Weights of a small sound classifier.
Model: 3.35M parameters, log mel input, arch ecapa_tdnn, norm batchnorm, activation silu, depths [10].
Rows from block 4 of a small sound classifier, named by matrix and row number. Each number is 500 + 40 x the weight over its row's rms, rounded and kept within 0 to 999. All counts start at 0. Numbers have three digits each.
After each channel's rows are labels from the 100 clips, of 14848, where the channel reaches its highest value: "strongest on" is what is common among them. Only what is clearly more common there than usual is listed. The data: acted Russian speech (Dusha).
# c30: last pointwise conv (model.blocks.4.c3.0.weight, 320x320x1), inputs 80-159

c30.282:479452469526537502557466442519517491483496530467483460537557540511568458532470485473591552487531456517462627485511505455501470456461487485559497479495508508581492486547581511464534442499476518549482510499416464483432479520621505491504463471
strongest on: emotion: sad

c30.246:594508501521500556519488507538495602497455538474496520517469500480514498541485531500479465496535474503470509475480462522532545483536538520484548442511504470479458516550465514505517496546454509515465514533486454471468527472461492486487529500
strongest on: emotion: neutral

c30.96:491434506420469567500414436469461459504449440479445454491533469501540539510550539418518476491502526480436511488451505512533429462509536500498488479471569529491489440526491456568539427543481448466509524437563481489507567468462471550461490451
strongest on: emotion: neutral

c30.219:574505524495485505516513483488491502612441534495528501506493459451498524484420480546486491487478452571423542439464523521479427467461452489507487435532548448499518438509521457522547538504483531529593570459481398490465559533485450465595531500
strongest on: emotion: neutral

c30.76:572515540559483590494517499595483510545493477469522489510502508535437498472384515553477514540600433516509527473514446479582454512487486548529547521521523549488486458546529485521518489535489514473495589468487534469483452506439485467510535531
strongest on: emotion: angry

c30.90:527488541456489551436427491508490531528519450492465489484455454535489531485490532498523483506493461480517464488507508451503472497487506515491490470526518494486490477494438467539477427536496497483486529453645516484588526460446489508450500482
strongest on: emotion: neutral

c30.244:553554468506510542469542481527479526441457508494543531482534460456516462581515496564455449520497532496443440463453478497558499530510526615440506558471508462503459561472450477459532549512450476461537555495475492526490536496430441438451516503
strongest on: emotion: angry

c30.214:538475556551532504465447491511453522602519538526543545475483470519515530562530487538446520510450516572517524467540575456463567465522500457525486486597532450455582519519530512499540443550485509407545524502506451484510605471443476564470531520
strongest on: emotion: neutral

c30.104:501511490539508571476443472537492496407457482541535476508499472521456539437462481536484478526470496481511468484524452444549473464469496536492510534494488508493419529531453476550563509526450457503492567495504469465469449519481463405492545514
strongest on: emotion: angry

c30.251:531516467500524495532531496472545470463479487513458489543520527471478472547446539486533457501512486442502473522498476560509540514490514563482486509451481516509452510510497496465428467520505538484508485512517479609500482483613515489562494518
strongest on: emotion: positive

c30.9:465428495428490498491377438468484486523462500471467418508498444434505506482522473427496459472462492501435498458439503493478421424442451392507500445439536468491527429525480442519539442530458463511525470458508415425442540479471466545471463484
strongest on: emotion: neutral

c30.100:430510449499467509541462495454517457522497429490519485511459517458457520452476531498516526452469468471491554485496458501458501472480537479503435422436484521490456477477486481543471487523499515460465559454523518510510461482565491420448518500
strongest on: emotion: angry

c30.54:407499519462538425446553544469497482485529523485480512472482521466527483515533530456478467491445534501516432546498502518460497498478509451463483487468497523493464463371410509500447501502525495509518437501503517523515534498424508501486483468
strongest on: emotion: neutral

c30.239:531514512521459492476532508504475498574513511533488450516522507490536517490477532538498505448481461522506458469504528486451478503449511445461500452513519494537489456533453466553465516552534520561554551498465442564472514504532504483585490533
strongest on: emotion: neutral

c30.147:466505472524521484444439470541462550598487543581492547471577505507616594477616533555466503488457595509478453495480577555485479493528539502427517491510553461540560502469444440512555521535474513562469586496536459512482591505430479617464543561
strongest on: emotion: neutral

c30.132:493444487485493485568524451548412494614540486493524533525553532535553533590547532482465539468532523558513592508524632553481504503471530448586495470564532468512498514572559530572542482541514519489528487490546508545510608476481542470482468531
strongest on: emotion: neutral

c30.192:516482492494403511420504518507448473489477450468482569459524485411457478471506463511455507453477563452467477498461508524526523494517435523486517541429516481472432469536485459504519450517462490465520546440452460487480418499393450486482541512
strongest on: emotion: angry

c30.205:453476518472509499413540461513471508510474512499472518444543506514538536554572557452476408478503573529471424527505521551482501515512561463489502572528551494489429488450398473487489490489483491465499481475552504536537557524485494505456461473
strongest on: emotion: neutral

c30.277:470504507544447482528544476462407454571529447467590486519522569508529543552494574507435515486492437591515560478534561567449504521475578487583455517546502457512576541494537517527492469513543528562485516509541513554520515511483558531452513529
strongest on: emotion: sad

c30.303:586461508465507551550476512531501510551537496536483489517503474543543470490464478505485475504597443479513521498485521412539493498502470481498535491568524545483526472553501474491498539465495477511488495466442494452517556487502485539529497497
strongest on: emotion: positive

c30.299:450500450503531510531424463478515461483479441482510429514470481460480538448478518500537543456471478495478572462487478522474521519460518465501426414436469517502417461478522484529501455512497502464463548477528595455480460468585489380439503500
strongest on: emotion: angry

c30.48:474459532446486469461437495528491533604502509484442498499527495466557502448559503479432506505492520491478439531448542432473475456525521472473512514506505475509553508466421477504462610489509510575467485499493421500529532426439508554475509557
strongest on: emotion: positive

c30.8:524522508528525455475459487474459509632524542542567517482500479468546534557538513509486532489449521645504564492500591504440522452489522495535462487583540452485608484479559514519589453505481507502523533479504462487495589483470475567515495510
strongest on: emotion: neutral

c30.134:507501480553591403533477500520529540511485573505440488497466461598490524535502491453554473496500527534512520517534501490458566507488499440518490415591492494479404507510476490468499468454459498499508462542487494456463512470573472463530445504
strongest on: emotion: neutral

c30.181:568536505562545501534493495583503626517468566506507533536497496491524481516530508538518487505525515511479501503492521530517562510515510525444541468500483500493449540567471499520518528540472530543449543540486459456486537475514496485517525518
strongest on: emotion: neutral

c30.148:503540461482544513461494463485510529485439508495458483506540445408480468574445497485517485518492491451447435502459459473528533487482512528443474569397527497496470535484474503422486498483445530470504465514440487459455543532636457436508478531
strongest on: emotion: angry

c30.22:440488465553431460422444497491489491464457457490495419490428468431443534448401443458518537488430419480488439495511470456455513402481438460511440425420438431435457503458480532452497454483452498493473433517477432432485443446482464441510470490
strongest on: emotion: angry

c30.95:476446527481562439509482467548463593626533575510490546493520519548543539535544532496497536499512546550516534520509562518478503468482533469570517491590562474507505538516508509516508516485502547537527486533524473494507582422511513515492458562
strongest on: emotion: neutral

c30.185:574554486531513569491501460579484573493439557496535517488536460522542522546515517589466477552517504506470439459494502516578491486493542590440538542523511467521478561506430477487535547498428505521482578501488458478481547517467457475469534504
strongest on: emotion: angry

c30.112:610479520542532556515494483621471637599459568489503577458495476509503481554489453566398520522547492529480540436473570474543548473511458528504596454561506471433488496569537502486490529540463514481487580490466436453476576487419470482485541572
strongest on: emotion: neutral

c30.288:524478499532512476545490459597469518586513523505512540524522467544537505492551460513502540500479545551517558529544613507508520452498449442546507450588503450481458485582514506582589481567489508458566539483471467472453564496510480485552499509
strongest on: emotion: neutral

c30.2:550495509553533537528516503526535496485518512510491437537519452525527461531463467509539495548529451464516483490528454441533480493489445484548533479479527514550450451540514525482478530520492514490534478508446471507461466541530470433522511476
strongest on: emotion: positive

c30.60:531403558488551512492466496644500578570573531496486516472572545557543475529495473465486527549557467476528543525517571415551502485500476468529582572550535510466555489540548503483500473486493496433433494466493490516526569522467520577454468548
strongest on: emotion: positive

c30.84:496461517524457499530499497485584464435446468540509489554471469534466541448470492499548473530510483463485445487527427474499464490489492521436495437461483553507473448514436458487550482524474451479508482481505556473477396472529469511517515467
strongest on: emotion: angry

c30.206:519523501557598449570474519551526548514505558538476541546473502547494483490540494498537503500511586541509527512521518447469563488504490465505498451599495535492453467514511516517521540543514496530471523533477514485506525466574508465494493532
strongest on: emotion: neutral

c30.33:506489493542545450494493482523484559522455564519477516493479501525553506548549539489524479493485551524474498511494522509476538482507544499483497406544493457525474485493496505470476458502461501546511481540474449487459546429500487530500477520
strongest on: emotion: neutral

c30.67:547557522511523503475481503550486600553477567489527549502500514473531500501533533530484480523488526543497483500471522511513514474539539517467529465532524447492493520511494493488550519528474534526469524509485448477507577493480491512551531541
strongest on: emotion: neutral

c30.13:414476525511499450438487464493495550540506532547500479436484465457500546477483508498474435482441473527456443495508487510434489440446498449447494434497544441535511474412408447488488448463480515520471504477531418451489517522461465496440471487
strongest on: emotion: neutral

c30.170:506528496487553483417453518569480575519484542508456404450522468478487514507386477517459532503478404459508440490461464472503558522467494458423531503462492455429454512496496514457519497530505550515508516498479409544484513533498489492529492583
strongest on: emotion: angry

c30.111:435500511467525486451537482524492569480488525451453521466568558511481489497503566444481378526468530480450448481486485509499496546480607478486523595500517502432493501449412444506436529488513507486501475504551506594532534552479530498493454514
strongest on: emotion: neutral

c30.172:522464529542497522486531495474462468541540496496573544475516593501485531545505600583420521503504499555519510489526521579484515501534608523540476551533522488459553491443490509486521564527571480520492560449617481605621498501420563550481548518
strongest on: emotion: sad

c30.264:477556491494508519464472474511509476505456487492485509503483458496476512627500522486489499510514526437479439498481491503536501522503553558457497578464478494490426616450535515466545468487462507504444501518477545535500523474586481443478496515
strongest on: emotion: angry

c30.294:480538548564415583439562489468496445474498458579608518444480530543479560481492516551480530469471521502547431563594473525525486482491524564533469458545507478507458543420444508512548481443488494570471533527503490450518470503458508474417517464
strongest on: emotion: angry

c30.209:412521526484440434448525559464519439495538495537533500458468515425534519470512452500485479443431473524548472530519491487467489493476448492435468429459472466560505459377457515472486468471537483584519494525481522474496478466501511538513503497
strongest on: emotion: neutral

c30.47:507469458567558546538454495527500488503485498527560446555485502547467522415456501541499476486571442506495515484541490481529486549455479506496504458522480596514425388573473429603511518534526500539496565483539571530516479483519527391512527477
strongest on: emotion: angry

c30.109:504446499505457470524515468466467455540517441481557522528473633505518490547525619508483467486500517553497545488515533549418455447510608472595479498529499478504487487471540510528499530483541493531481527476597448569560510507488565494483525513
strongest on: emotion: sad

c30.101:473464516456492479486502457511520506568477514503501506486568569432543501437541536499440473474506509532431449516469518476459465467530522496494508577525571473502546447483403477493445578476509496563492509505518399525503526484442545541518497526
strongest on: emotion: positive

c30.138:614512505541503558515534520565501595510473520470515550494539510483532499541450510541439446532561470521472463448482501530561539523580508547449560511518525491497449528568467496473482493541486504488507522494471500482469537500437488481491571522
strongest on: emotion: positive

c30.261:543507494410557469554467511481550511486546472470456471555486500512495471462474501435493452426607439484502510499471477503463491594478489493485494445532517542568459463506494469431409483450516510538418403476524611521535473481542507411490416461
strongest on: emotion: sad

c30.160:468500519475492502485498477467540453464534436501490465498461472500444486445470460441556506465435483470516494561528455452449518499510482489483457482466458535459452519488483485511459484508503490473468477490510496483548433508587486447505488495
strongest on: emotion: angry

c30.290:529494475566542474445511505539443557596487557498556514482516499479555538581534518554469490486440523608485521486479525550482545475517534452534536452538505420479532485495499508484586415559486497498572537479470438481469562447427479538498528563
strongest on: emotion: neutral

c30.287:481472459613469560532479509548554480401469519574518454513458458499475564410477447535533531497493469504495502467569469503542475526453431477497507446498456495519426450533530486569562518528516476547512566474478582499478356502514472431507509515
strongest on: emotion: angry

c30.182:510470512481557476498446442557451562592490567528474540480571488541603531577587527440484471477499553544500530500502597524480509499480540432566543491631569480527506494529524511519512442505478512485519478494510509511488595464473487555483449545
strongest on: emotion: neutral

c30.230:532503473490454538509516497461501531514445493521551417492522508483477565488420501496532465507554417537515510480509432532494490465474469470500484454441510533471483469525484465536591468526507516396550534469516465474464486479537508509502493495
strongest on: emotion: neutral

c30.300:451525486458539474399469521524522569501466553487458478468498431469477516529426496484479518521500424464473394450447452460465513508502521455385495494451510485496460553421414511435503507499486526587509452526485435515484532528482459492512483507
strongest on: emotion: angry

c30.289:551525516495431527489521496500473515572482486531535517490501497423570516508514496501452462473508488528464429470458530536507477495516515502469497461480499466508535525492431491493514526498491491548504505479440441456459566470416489546511512491
strongest on: emotion: positive

c30.252:528487499507501557479521488475500440465439499503551530482520463495474481408473467550452476526547485498463503404465427463534447492521458534430534485484500504506509466515452454548518546546475456465566561471441525466451464504413461476498562494
strongest on: emotion: angry

c30.231:561545474509539558513534516501545484490488500527502470529529515516517507513473518540513475556528491493533468479486478503542513493501510513521514510457541515557489497565502505489551559538492514504566504513482440538464482539548527467544529484
strongest on: emotion: positive; emotion: angry

c30.121:590486499516516533502517504588484596626463563525503499499546508553533522544472499532421462515534498539495458445490561531536517495506497480482575483583525491504510543548444484517523509494481524522535521528469439458471620468460489502541507562
strongest on: emotion: neutral

c30.40:602496515564515539540499504530499523618469540501488467524546444523526525548476473543487548477510467545500584455496573480522545510500449498600559499593558472512479484582546540550541471511472513485544527479534506422514577476479472466551514526
strongest on: emotion: neutral

c30.116:551476510507503473551477496513565531508531487502458479542518512455524464536475473458578516442584440476486569500513513456483523542500468546563515470483529536562446428563562516432436493468516517533495481482499578561506475482589513448505498494
strongest on: emotion: positive

c30.177:528438475574534564505482499525543494432461519559530458504447462548432569429399436545522479525544421514524508430538451452551484485427411497455547412513454529505447424549500480546545485528492473487535535479481509471458395468476480378508527490
strongest on: emotion: angry

c30.68:468481484499533475481477479566499576524512527463432496498533479489490471509463466441555547507508455498472550495470492405509524470504443458528531580463489504497546448553558514526408502516468536474479462516433497473446482487535467516500452502
strongest on: emotion: sad

c30.275:487512510507497415415480506462497497580518523556531463456457487494476523518483524474524515474439454582518491524511520486447495450463539451516474490575483456470585512435547504446559464463485492531494492503491414505497513436456482544492463523
strongest on: emotion: neutral

c30.117:424540483523484480446579576446525400477532442521531521453500541431524487496510488503449460455466494469527453494491499539505528502499484532473456507404462492516424571446472499491500450532516494513519500496453493511493501545463526451512518481
strongest on: emotion: angry

c30.217:463472508545451457481503504449473421544573435508608481461461527512428531543486532508483578473474450578524554501538527542458483437432532495609434474567509493454551494458548532477540460476525482497492533484535462490531493475443528503494478488
strongest on: emotion: sad

c30.221:489441480432499517572533483481540455491495482479470445550501500512485453536483484497576498513546473475496524448444471487470452488476455441545484416445498529535516471573517527498536500523525512528547423484497503543462508480652509486525466473
strongest on: emotion: sad

c30.125:517494470505599574457479502511498504398449516507517497500535447454473464457448449536482456504492468475436494428458440442557520478493437549426509525444491516480457485510486467508493506540465467477523548499443463470458438539426437399504556497
strongest on: emotion: angry

c30.36:449541470495583487492489479507475524505465488489482473475524472417486476597485482493501519453482516475452461495477461491513554487505499503427436528435489448503476538435480510421465459469461534526463484513469500456481543543597472477493448532
strongest on: emotion: angry

c30.202:518501480525531446447444503560521570592511606572484512512576511536600536499592549530495466501428590531515434512487571536474491509504552449470547481575548438572529496454443454475542507523498505589486563500482445533491586499463485532494508571
strongest on: emotion: neutral

c30.137:578500538487489551465406469504536508558474526467463469477488500511523453441468489485474488497539435478454531450454499418534453517511477505500555499566524487497474461513516438515443565473508510534552554438508485540509536478434500458549506498
strongest on: emotion: positive

c30.50:419451497512531456443528465476522515449510504461494513447593564450508481508513553481474464473465519521452469527510493511447474504461560476529469595486574431506475470444434505486425496473516487511480519519559437576515493528464544486490476464
strongest on: emotion: neutral

c30.151:443484459496468530496443480452537439490486434507520423483435485472433589433444518477543543446496424502485536452522452526496478503457535473499449388457466493485497472451508467534504492473485497469497541460538541452482445496555489442458511516
strongest on: emotion: angry

c30.142:533527486542536482531533486484523498449485536543509501541497489467465509548446510538532477513481479452496477505497473546507519516492495568487503491435474452524437511505510500437504528518499527481533512503473506562474458515627484474581536507
strongest on: emotion: positive

c30.73:461490509551548416515487493552527540532528536496443506522454473554493478553532466512570545508475564514532518550539532425457569459521482468529487377560505489473442500507485518492526507529479480477525481534497454436527529445571500489531470520
strongest on: emotion: neutral

c30.124:550476497479507485556473517577483567634505526515514471572544528528557506534504493488476523530557494576538555530502563473525517481505483453567552520577530527490530479576569502539534530548519538495492535492453499489489551440487521547521490565
strongest on: emotion: positive

c30.186:508498482499445478498510527484498487552507493510508421491459523448442525501427518495471486485495448514517473420498476518451438436450511412490485396438488471460519464545483466516557547526502510448592536449461433483408522491483526491537443504
strongest on: emotion: neutral

c30.62:498485515477567459478482507563516574594526564519488524515532520557525502423550498521511499554502583524552473500476536480499522497557504509471554506562507524515554507498446454497495590526534536541506491527476482485505535472493520562539532573
strongest on: emotion: positive

c30.159:534557526482495498512543535487576521518508567553511501529465513468537486498492486477541434499503495471518530456524507489517495530479455537456507392478450496560430499428535486486485498481531486597498484485513599529542518495564507421508511480
strongest on: emotion: positive

c30.127:593501516517534518437482493538486530566546538536576535455455495500503488506457488543443524510472458601510485485504517456504518448523481503499509456584482454438609522504484499471568524499483471442510537462473437478500524469398457531445498537
strongest on: emotion: neutral

c30.61:439522505515484417371487541461477487486528501546541482409446504480440515475445521485493501485437441544507414536515461493432507440490535464492442472518459443409562519408528503433535477466487473506467471499496403504498398426398471536500472490
strongest on: emotion: neutral

c30.238:463471476529476488529421461473481458504527493452457502527510451501548455489565490508540590474484525499473614479490523472481455491518477521562451491533523442503416439484592538488487460526472500460472571479498549423472529511503462455497512466
strongest on: emotion: sad

c30.145:452533519503517449464511557438546443472555511553549453498469531475493549483459454519504520503501431525583466508524486513470497470480458469476485434443451496475488506439465506452552494513518488538525500534458478491483447450493554496538489490
strongest on: emotion: neutral

c30.27:544476555539431554462474469568460507564512496496485508506532474485541542487528468489466587501475546472523502542525557498537475515511460495558518517500548468440457489560472530557576442568488512445477609492490464438500569520457462522473511547
strongest on: emotion: sad

c30.201:523499464553545551578468464517472552451408568529502471557498420514468510515444480537510468525531472478431509438485471502536528494455466537455512551459497510477458501561498489512518485497457559426485536490444435479443481545537451420586522492
strongest on: emotion: angry

c30.89:523488486481583522453486477588494567589520596547544544479581521517562526506565533522464455511472538569500486495514590559524500555514537502498562536565559457548559495498471467526522509524517500566496510475566526572524564498428492569526500568
strongest on: emotion: neutral

c30.208:507469509519560445527413472500462522573531526513451533475581453508582468545608481512480577504513559545501566555522567444462515507521467502588507506591615463476543472542545535520519460540480488402506515469542517448541638454484466592516508497
strongest on: emotion: neutral

c30.133:435538466512458537468454509453538469481480473545506443503464453434440537412414457469547539466456448450484485485504446464467503505500457476479445447422461518502417507469469481541523464518474519464504514487468544459455426518555459426503518482
strongest on: emotion: angry

c30.304:499530522497448524442511492459498488492505471504518519487520479490510495491516475508501512471475497465510382516490500487485474536493489536473482531463513504497421580457423484496470518476484508538475496497481493522552499469449474444496551468
strongest on: emotion: angry

c30.34:486479453541570513501481477521505507481512453490513441530505500462482468462413463524535501489497416483466514547515462480517553483445463473501458482434473525446477473537489500550457501566509502488484551498505444501509462479541507441510520483
strongest on: emotion: angry

c30.197:438499515501484491435511496479485477515505488536546480436453505473449545496475504488472470530496467546515427477519492553476460446428477424481452395460503502471528464454419467485528430528495477511524499469509474413459464460458526495465470475
strongest on: emotion: neutral

c30.37:507525487502528456505464476474543507539527550537527432502475483515522487493488511475568484483490480621519547511496521500439491457482493419503484435591492469501514483493546470452559497494452501547514496495505471467482519501570478491552465523
strongest on: emotion: neutral

c30.87:623507519571518549494503503592490586626502561511545532481503500539508489594453495554414512511531457590508498462517563487537544517508503515514547523636527485487533523538471520480514510517507512501513555498516478503517633474380491548485528550
strongest on: emotion: neutral

c30.313:506471507475571512582472477506532488514501477526471438498488511541507481538470485490513524513610433502481539438483476485495472617466491473535516428489488539560480460537525485489454459465523500543478474493571648560525500480564495467447465464
strongest on: emotion: sad

c30.72:527491481501520535610516469488597481492468489544498525552461489477444496517506464419588522398571482487483573498521513489476498535521459521526503427527485547513483442565564501462456534475500499482576436459481555456463480465604496435533477472
strongest on: emotion: positive

c30.92:523529498539539449495469495510479572544478541529543520502461499470505492491492518517531507493486465557472500498501533500475554487508540510451481449539460470485518533492504505466495465500453527477474480500491488470488544469539491518520518506
strongest on: emotion: neutral

c30.218:459503501487493417473560491453521510543493529514510495476520554481537477445513517492446422462504501544466486477497528507417458550478526447421458440522503487575524438469451415470422524467531550584476460489498471592450507552492524525477466447
strongest on: emotion: neutral

c30.269:469506491538540440531484472500480513572508524511512517506454492518505520569520525522553519471487532584508565534521563495451555444496531501549452438580531460513553509510538523513549481510471496522507517522515460459495541435544491529517472500
strongest on: emotion: neutral

c30.319:461499505491502528491464451505497568512481494489494487469492504483452455546465516510486540517507488470475439544510442458499501468510520521496480565500518500452490535473424513451458476454450547490464497500507471502517513541537482530452493487
strongest on: emotion: angry

c30.74:498471452472505581564459497502539529490509503473508443526462465541449476499451431535509471611578427431514516416473444385532476478474433480445538442408467561509487387585457473565487484517537481459494468479486552459475476512516483461478506454
strongest on: emotion: angry

c30.29:528451576518517481518433465591467542596560543517485511515574513543535526551521522470459523526562483551518591513529623453501504524497526450612558572566577492485487501581595505525502486520499535449509498483575516522583584524472526446500489534
strongest on: emotion: sad

c30.286:500484492477494500469480512484512490518490497488464511486503453512467473448461459483486489505540486461512490488471471425488490478509433498460518504434504489478497473526502454492469507515471476448499508480467474468483451466465455471510504482
strongest on: emotion: angry

c30.83:513418481576496503490423417476498476492494494440433459451507445529517443515530547515536608480534523496443571480507484462491456522483533509558504480568534490509439447462541538509427461487491486477470576470557564539534516469467457441467495433
strongest on: emotion: sad

c30.285:554527513473536456576487502531503540506520477469494449526489519512479440502462491508529509486528459507527526538501488485465537495484505512494504475538509494489443513548512486450496483506486527532442492506461421479499522536626497495523502533
strongest on: emotion: angry

c30.240:520478476480465496441431581544497525577586523469500478486529511543538414479525532492495499530444492558565469536496534432531537465518533488507523552549496490489557426464522470469526540524522519494491528486459460485546489460477510512506515574
strongest on: emotion: positive

c30.263:532462527495561441521467478549462585631481557511481531525503510512572507538545528478508507474515522541484547516483582496462509481508542478494522447574489482521504522521541492509489491504476534573497474524474485478492598431530498514486484545
strongest on: emotion: neutral

c30.15:576488529485512569454426483630490575568545524524533502428549484550493550454462471490463531547542469523542525480479531450555474455472487463492599598609538491437581499533509447514562516471469483466476571469460476428487543487401485590458486564
strongest on: emotion: positive

c30.107:545501483574528446580541504494533504493503552527528497552507494477500490562452474516555483512495446511518550521523505528473498514488484479529514491493477446530464491530582502452527532514463522515510513497427457505477501519624485464535513520
strongest on: emotion: positive

c30.39:523477479500427485451513533494549440561507478531503449507483493468514566584500566461510509467428518563509396448472520560481451494463539423505479448518512500581469506440428509488576484503521463556538477509487435483508530456472502465491463569
strongest on: emotion: neutral

c30.311:512533453510490537469477467540489482467448474509506488477494463424484539543484514516463513487503524474461462505484496481518482504515538548463480514459507451463465589427499514432537539451459487463494509515486527495462510487528468431448483547
strongest on: emotion: angry

c30.157:507469521461549512462429541568503555594599531495471543486498483574510444564515515466461515553510518513564506523509558405548551512519498489557554589547524538463567487495531522499491529480516501456450482501498527506572509485448506540464478543
strongest on: emotion: positive

c30.18:520472507473474487458534494460498510557492497494478468447445476479491530482457522465466445466481461536488469469499501538456468456445483462464488427537515471497489455478439463516460507462502517525539490473512431492486541502469485467524461470
strongest on: emotion: neutral