Weights of a small sound classifier.
Model: 3.35M parameters, log mel input, arch ecapa_tdnn, norm batchnorm, activation silu, widths [320].
Data: trained on acted Russian speech (Dusha), 26041 training examples, 36.4 epochs.
Rows from block 6 of a small sound classifier, named by matrix and row number. Each number is 128 + 24 x the weight over its row's rms, rounded and kept within 0 to 255. All counts start at 0. Numbers have three digits each. After the name is the row's rms in percent of the matrix's.
After each channel's rows are labels from the 100 clips, of 14848, where the channel reaches its highest value: "strongest on" is what is common among them; "loudest" is the band of the loudest frequency at the time of the peak. Only what is clearly more common there than usual is listed. The data: acted Russian speech (Dusha).
# c30: last pointwise conv (model.blocks.6.c3.0.weight, 320x320x1), inputs 214-319

c30.247 099:138145133135139128141187111141122126110114110108147152114125170123125168139173131141115117103119132112117130117107126127118123124141083111113156140157108115126095115215125159127112124142125117109128114133120131165121107120124106123115133136128131133121107116134137136115139131109146113148136130125130136136123236152098
strongest on: emotion: neutral
loudest: 250 to 500 Hz

c30.277 104:127072152135123136145124128123113120126158127091121102140127125113126112131100116141133135149137126130124148114118132125137151150147157129150128123142134117161143126111141141136141147138137111150159130157158129130125126142131143157145157131101148110124125128141143142106131135137115111131121115154131154146157110132141
strongest on: emotion: sad
loudest: 4000 to 8000 Hz

c30.267 110:152112125129126130162110146117147133141136102155125137087102109139145122158088152132145144068123143145149147151077137164158175151106070067163140160125170177148163077111154130090077160110151154175146084141154156130135132147164162128078146146165125102097075151162140142117142153174115095121134123132138136153171099137170
strongest on: emotion: angry
loudest: 4000 to 8000 Hz

c30.102 071:122126078119106133107090129089145115118057032132082126102079110116099095113076100133139144137085129127124099104137073120080082129131129130119127125117115107100069123101139125129121071067110111134099108131085108132132138133168140109128106131113124121129127129150139124129123088151127129107118135137140107125093084134141
strongest on: emotion: positive
loudest: 500 to 1000 Hz

c30.218 107:163131167143147127137166117141113111135139126125162159170200158149163182148163123145132119110112156118119116124102139120114123114116115120111160120176114119119098101185126115117116134114123123126117107157119124173124129118122137131121122139113122127133100122127140169127149104116140125161137136131140141130120211149118
strongest on: emotion: neutral
loudest: 250 to 500 Hz

c30.314 097:112126134127114129123133117114130130126133143143095143162136140117145103129133140122126141118132137120126116115126126133128153113087132121128144124123132125113128119151127113126122110139118116114113119121112125121129137119124127124119116109117112143151122131115129125149129127117113133149115144113154123123108145124127
strongest on: emotion: positive
loudest: 500 to 1000 Hz

c30.195 120:095112140132138130136146103108096096105106114106113100140150147101105158137165110108115119123109080112105128108120121136105081111114121126103107118123100085119082109140105118124128132116124119075122117104123109116117095114119074117124121118141103115131114104108109096135114116105109138124115132111130121126123162120098
strongest on: emotion: positive
loudest: 250 to 500 Hz

c30.112 102:100135139137109131142109110095079134102090149124107133136124109112091120150122113111120121120138100121106114124131126137093103128130134126117123109130114089119063135125111100140134111173123112125123127131119110111125129121103133130128123123110125103156140105106121128144118099088120123127124131122131126122111137117114
strongest on: emotion: positive
loudest: 250 to 500 Hz; 500 to 1000 Hz

c30.156 092:075151093123109119129090122082142125097076112157109127098049091123097097119070145112137128158147136134135127130168115144134166127093172155132121147116153156138124156115134118160156129152127143132137152100137130122123133126150135112161140106148102115100156128137119108131130136149100132111110132116138112140134115120140
strongest on: emotion: positive
loudest: 500 to 1000 Hz

c30.81 077:123129164119142120127159122154149118134131131132145135117174150148136160136164137131142131107129141117135101117103136090131129123107120114112136119141124142106143098181132119114123114096121122113091108128093135120131125125114123121108103097114110139113104129133122122112125125133120137150123136127145124122103183123128
strongest on: emotion: angry
loudest: 500 to 1000 Hz

c30.12 105:092115115135132148159100140100147178155109175200093130130093110133110094167102174124138151127149128144154172151113176175175216156114126119170124160123181214175170120136144163123125186161149168142176114122179160119137135140135138135121163128164128114138116150150129115145123178139120130128125123129132126145179130128141
strongest on: emotion: angry
loudest: 4000 to 8000 Hz

c30.14 120:156154180134137131138158116147119122124142122127161186152180156139163179157157130146133129111128166132127122127118143106113111120132114124122162121188122129114097121203115115132123130113127124131123123147118127175128132111121136138116122124098132136129123119128148178124149111129154131169141140146138159135116234147125
strongest on: emotion: neutral
loudest: 250 to 500 Hz

c30.56 077:125113099122101123113126129095153122117078104130107125138110137129106104117116141117137128107114132144124105119095101141129159139083095093122135129106124129102152093123132119103110098113112120119101092134097142125128114129130135112106111116136102121121087137137130122139133127144100138139123138130139109129102111123127
strongest on: emotion: positive; emotion: angry
loudest: 500 to 1000 Hz

c30.249 107:072114110112088104107116109072122130121041132118089143142131125105098097104120107145100111102159111130100098101120086122126125164113108111102120131098104085099103129094112127120115105191103105115094116150096103128103103139124130099115096121106109101112116130116157123114123162101110115126127103150109079153108098141111
strongest on: emotion: angry; emotion: positive
loudest: 500 to 1000 Hz

c30.117 117:074157074122095118123100115077117126094081132159082133131062099115088086125111130123127120147131110119118122127155112137114138116095159145126111131113121120128099153131115114153155111147124127117132143122123122109114123116121116113147130106123112104109155113114116097124123124100114132127099120118126110124111137119117
strongest on: emotion: positive
loudest: 500 to 1000 Hz

c30.189 078:087105093118114116104122125096103121108096116078104104043098134113107109102146129123110122102161118122121120119107091129128142148115103102108118117120093090100129130117118142135114096210113117113110110111110126102124100131122121125128116121153116127106124132113124101120126173119108091101104117125120119120093109117114
strongest on: emotion: sad
loudest: 250 to 500 Hz

c30.89 111:154133157141139130146137110116098114108149143137129171135156140119139168146148118116116119120115129125115123119122136106100088114119118124119145111156118104114076116196103085127126120121122117109117124123126112163127125101102118148124119111115115120120119111101118148128135105103105138157128134127148173120118228143112
strongest on: emotion: neutral
loudest: 250 to 500 Hz

c30.11 116:141139137156132132177140141156148159156121156162147158151140139167125127187145167130138141123140125146173200172113217133162195148144130118197128146135189240189171113129142128127118227138190165144198108128212158123135136135135140127129186132117142139148116141156131139128132155148150110128140133131133125135227116131150
strongest on: emotion: angry
loudest: 4000 to 8000 Hz

c30.204 087:093133095113100123125106125098141129111088127133095123127082098106097084121087124110136132123124120122115111117123105153123136131096128118113122123096120114121113115096140136126127116154115129125121127110119133126126118131160108113130118119146107125128122131141122104164117121138111146108115140124139102121117104125130
strongest on: emotion: positive
loudest: 500 to 1000 Hz

c30.211 100:156132131123137128119154129190110124124188132135157101157131135117157139111140146136133117132097130111154150165102138156143112134150116111148111150141157175137148107092140148103110132114135142133152097146155140121121125140113141122118137125135151116144096130149135143137116110127146095122118121133144142117157094123126
strongest on: emotion: angry
loudest: 4000 to 8000 Hz

c30.147 082:143143130143111119139127115119094126123088142160131183132145145150114127142161134130111120114122136119121109123141124145113113126124097138124157129154113115113100135168121129147127116145114119122110131136104121174129137118106141105128113128122131142131146111125140166138157132110134114162151138129141112141103171146111
strongest on: emotion: neutral
loudest: 250 to 500 Hz; 500 to 1000 Hz

c30.201 062:153148128122128122123122120152119140133119132204159164067114117136119150130123146114118090115115142121134109160117149140129139092125099123133129127161145169105129129165104136128113117109130126138109125116115139158106121119110123134113115125146107137125112106104103159134124094113130138118151100113117130134117153133111
strongest on: emotion: angry
loudest: 4000 to 8000 Hz

c30.143 121:159134167142140114138151135146123120118151135149164163214174153149163164158142129141122143122127148139111126128112152121114133134118112123125165102172118118119096114210119092122121127136123129126125110139123118166135144120101136151123124119111137130125109124102135157131149118114128136191138140137140170133123237148129
strongest on: emotion: neutral
loudest: 250 to 500 Hz

c30.110 100:165154180158141134151146118138121142120151141165131159118155148145151143165169122133126130129108130107114110126136141139102120143131105129111141123168106122105093144217121145137134119116124114126109142129114132153130148118106115137128121112129138153133132115111131145138131107111120131167145137137142147120103239143094
strongest on: emotion: neutral
loudest: 250 to 500 Hz

c30.180 110:169160173132155127132181120169115120142143127117177193112153185143157180137177130149120115114118191117127122122114137103126111130115101121113188126181121133108126138195136140131122119118130132129109125150122142209130108141137129138126122152116130137111120133125146186088163131126160117156138133140129163143123211165120
strongest on: emotion: neutral
loudest: 250 to 500 Hz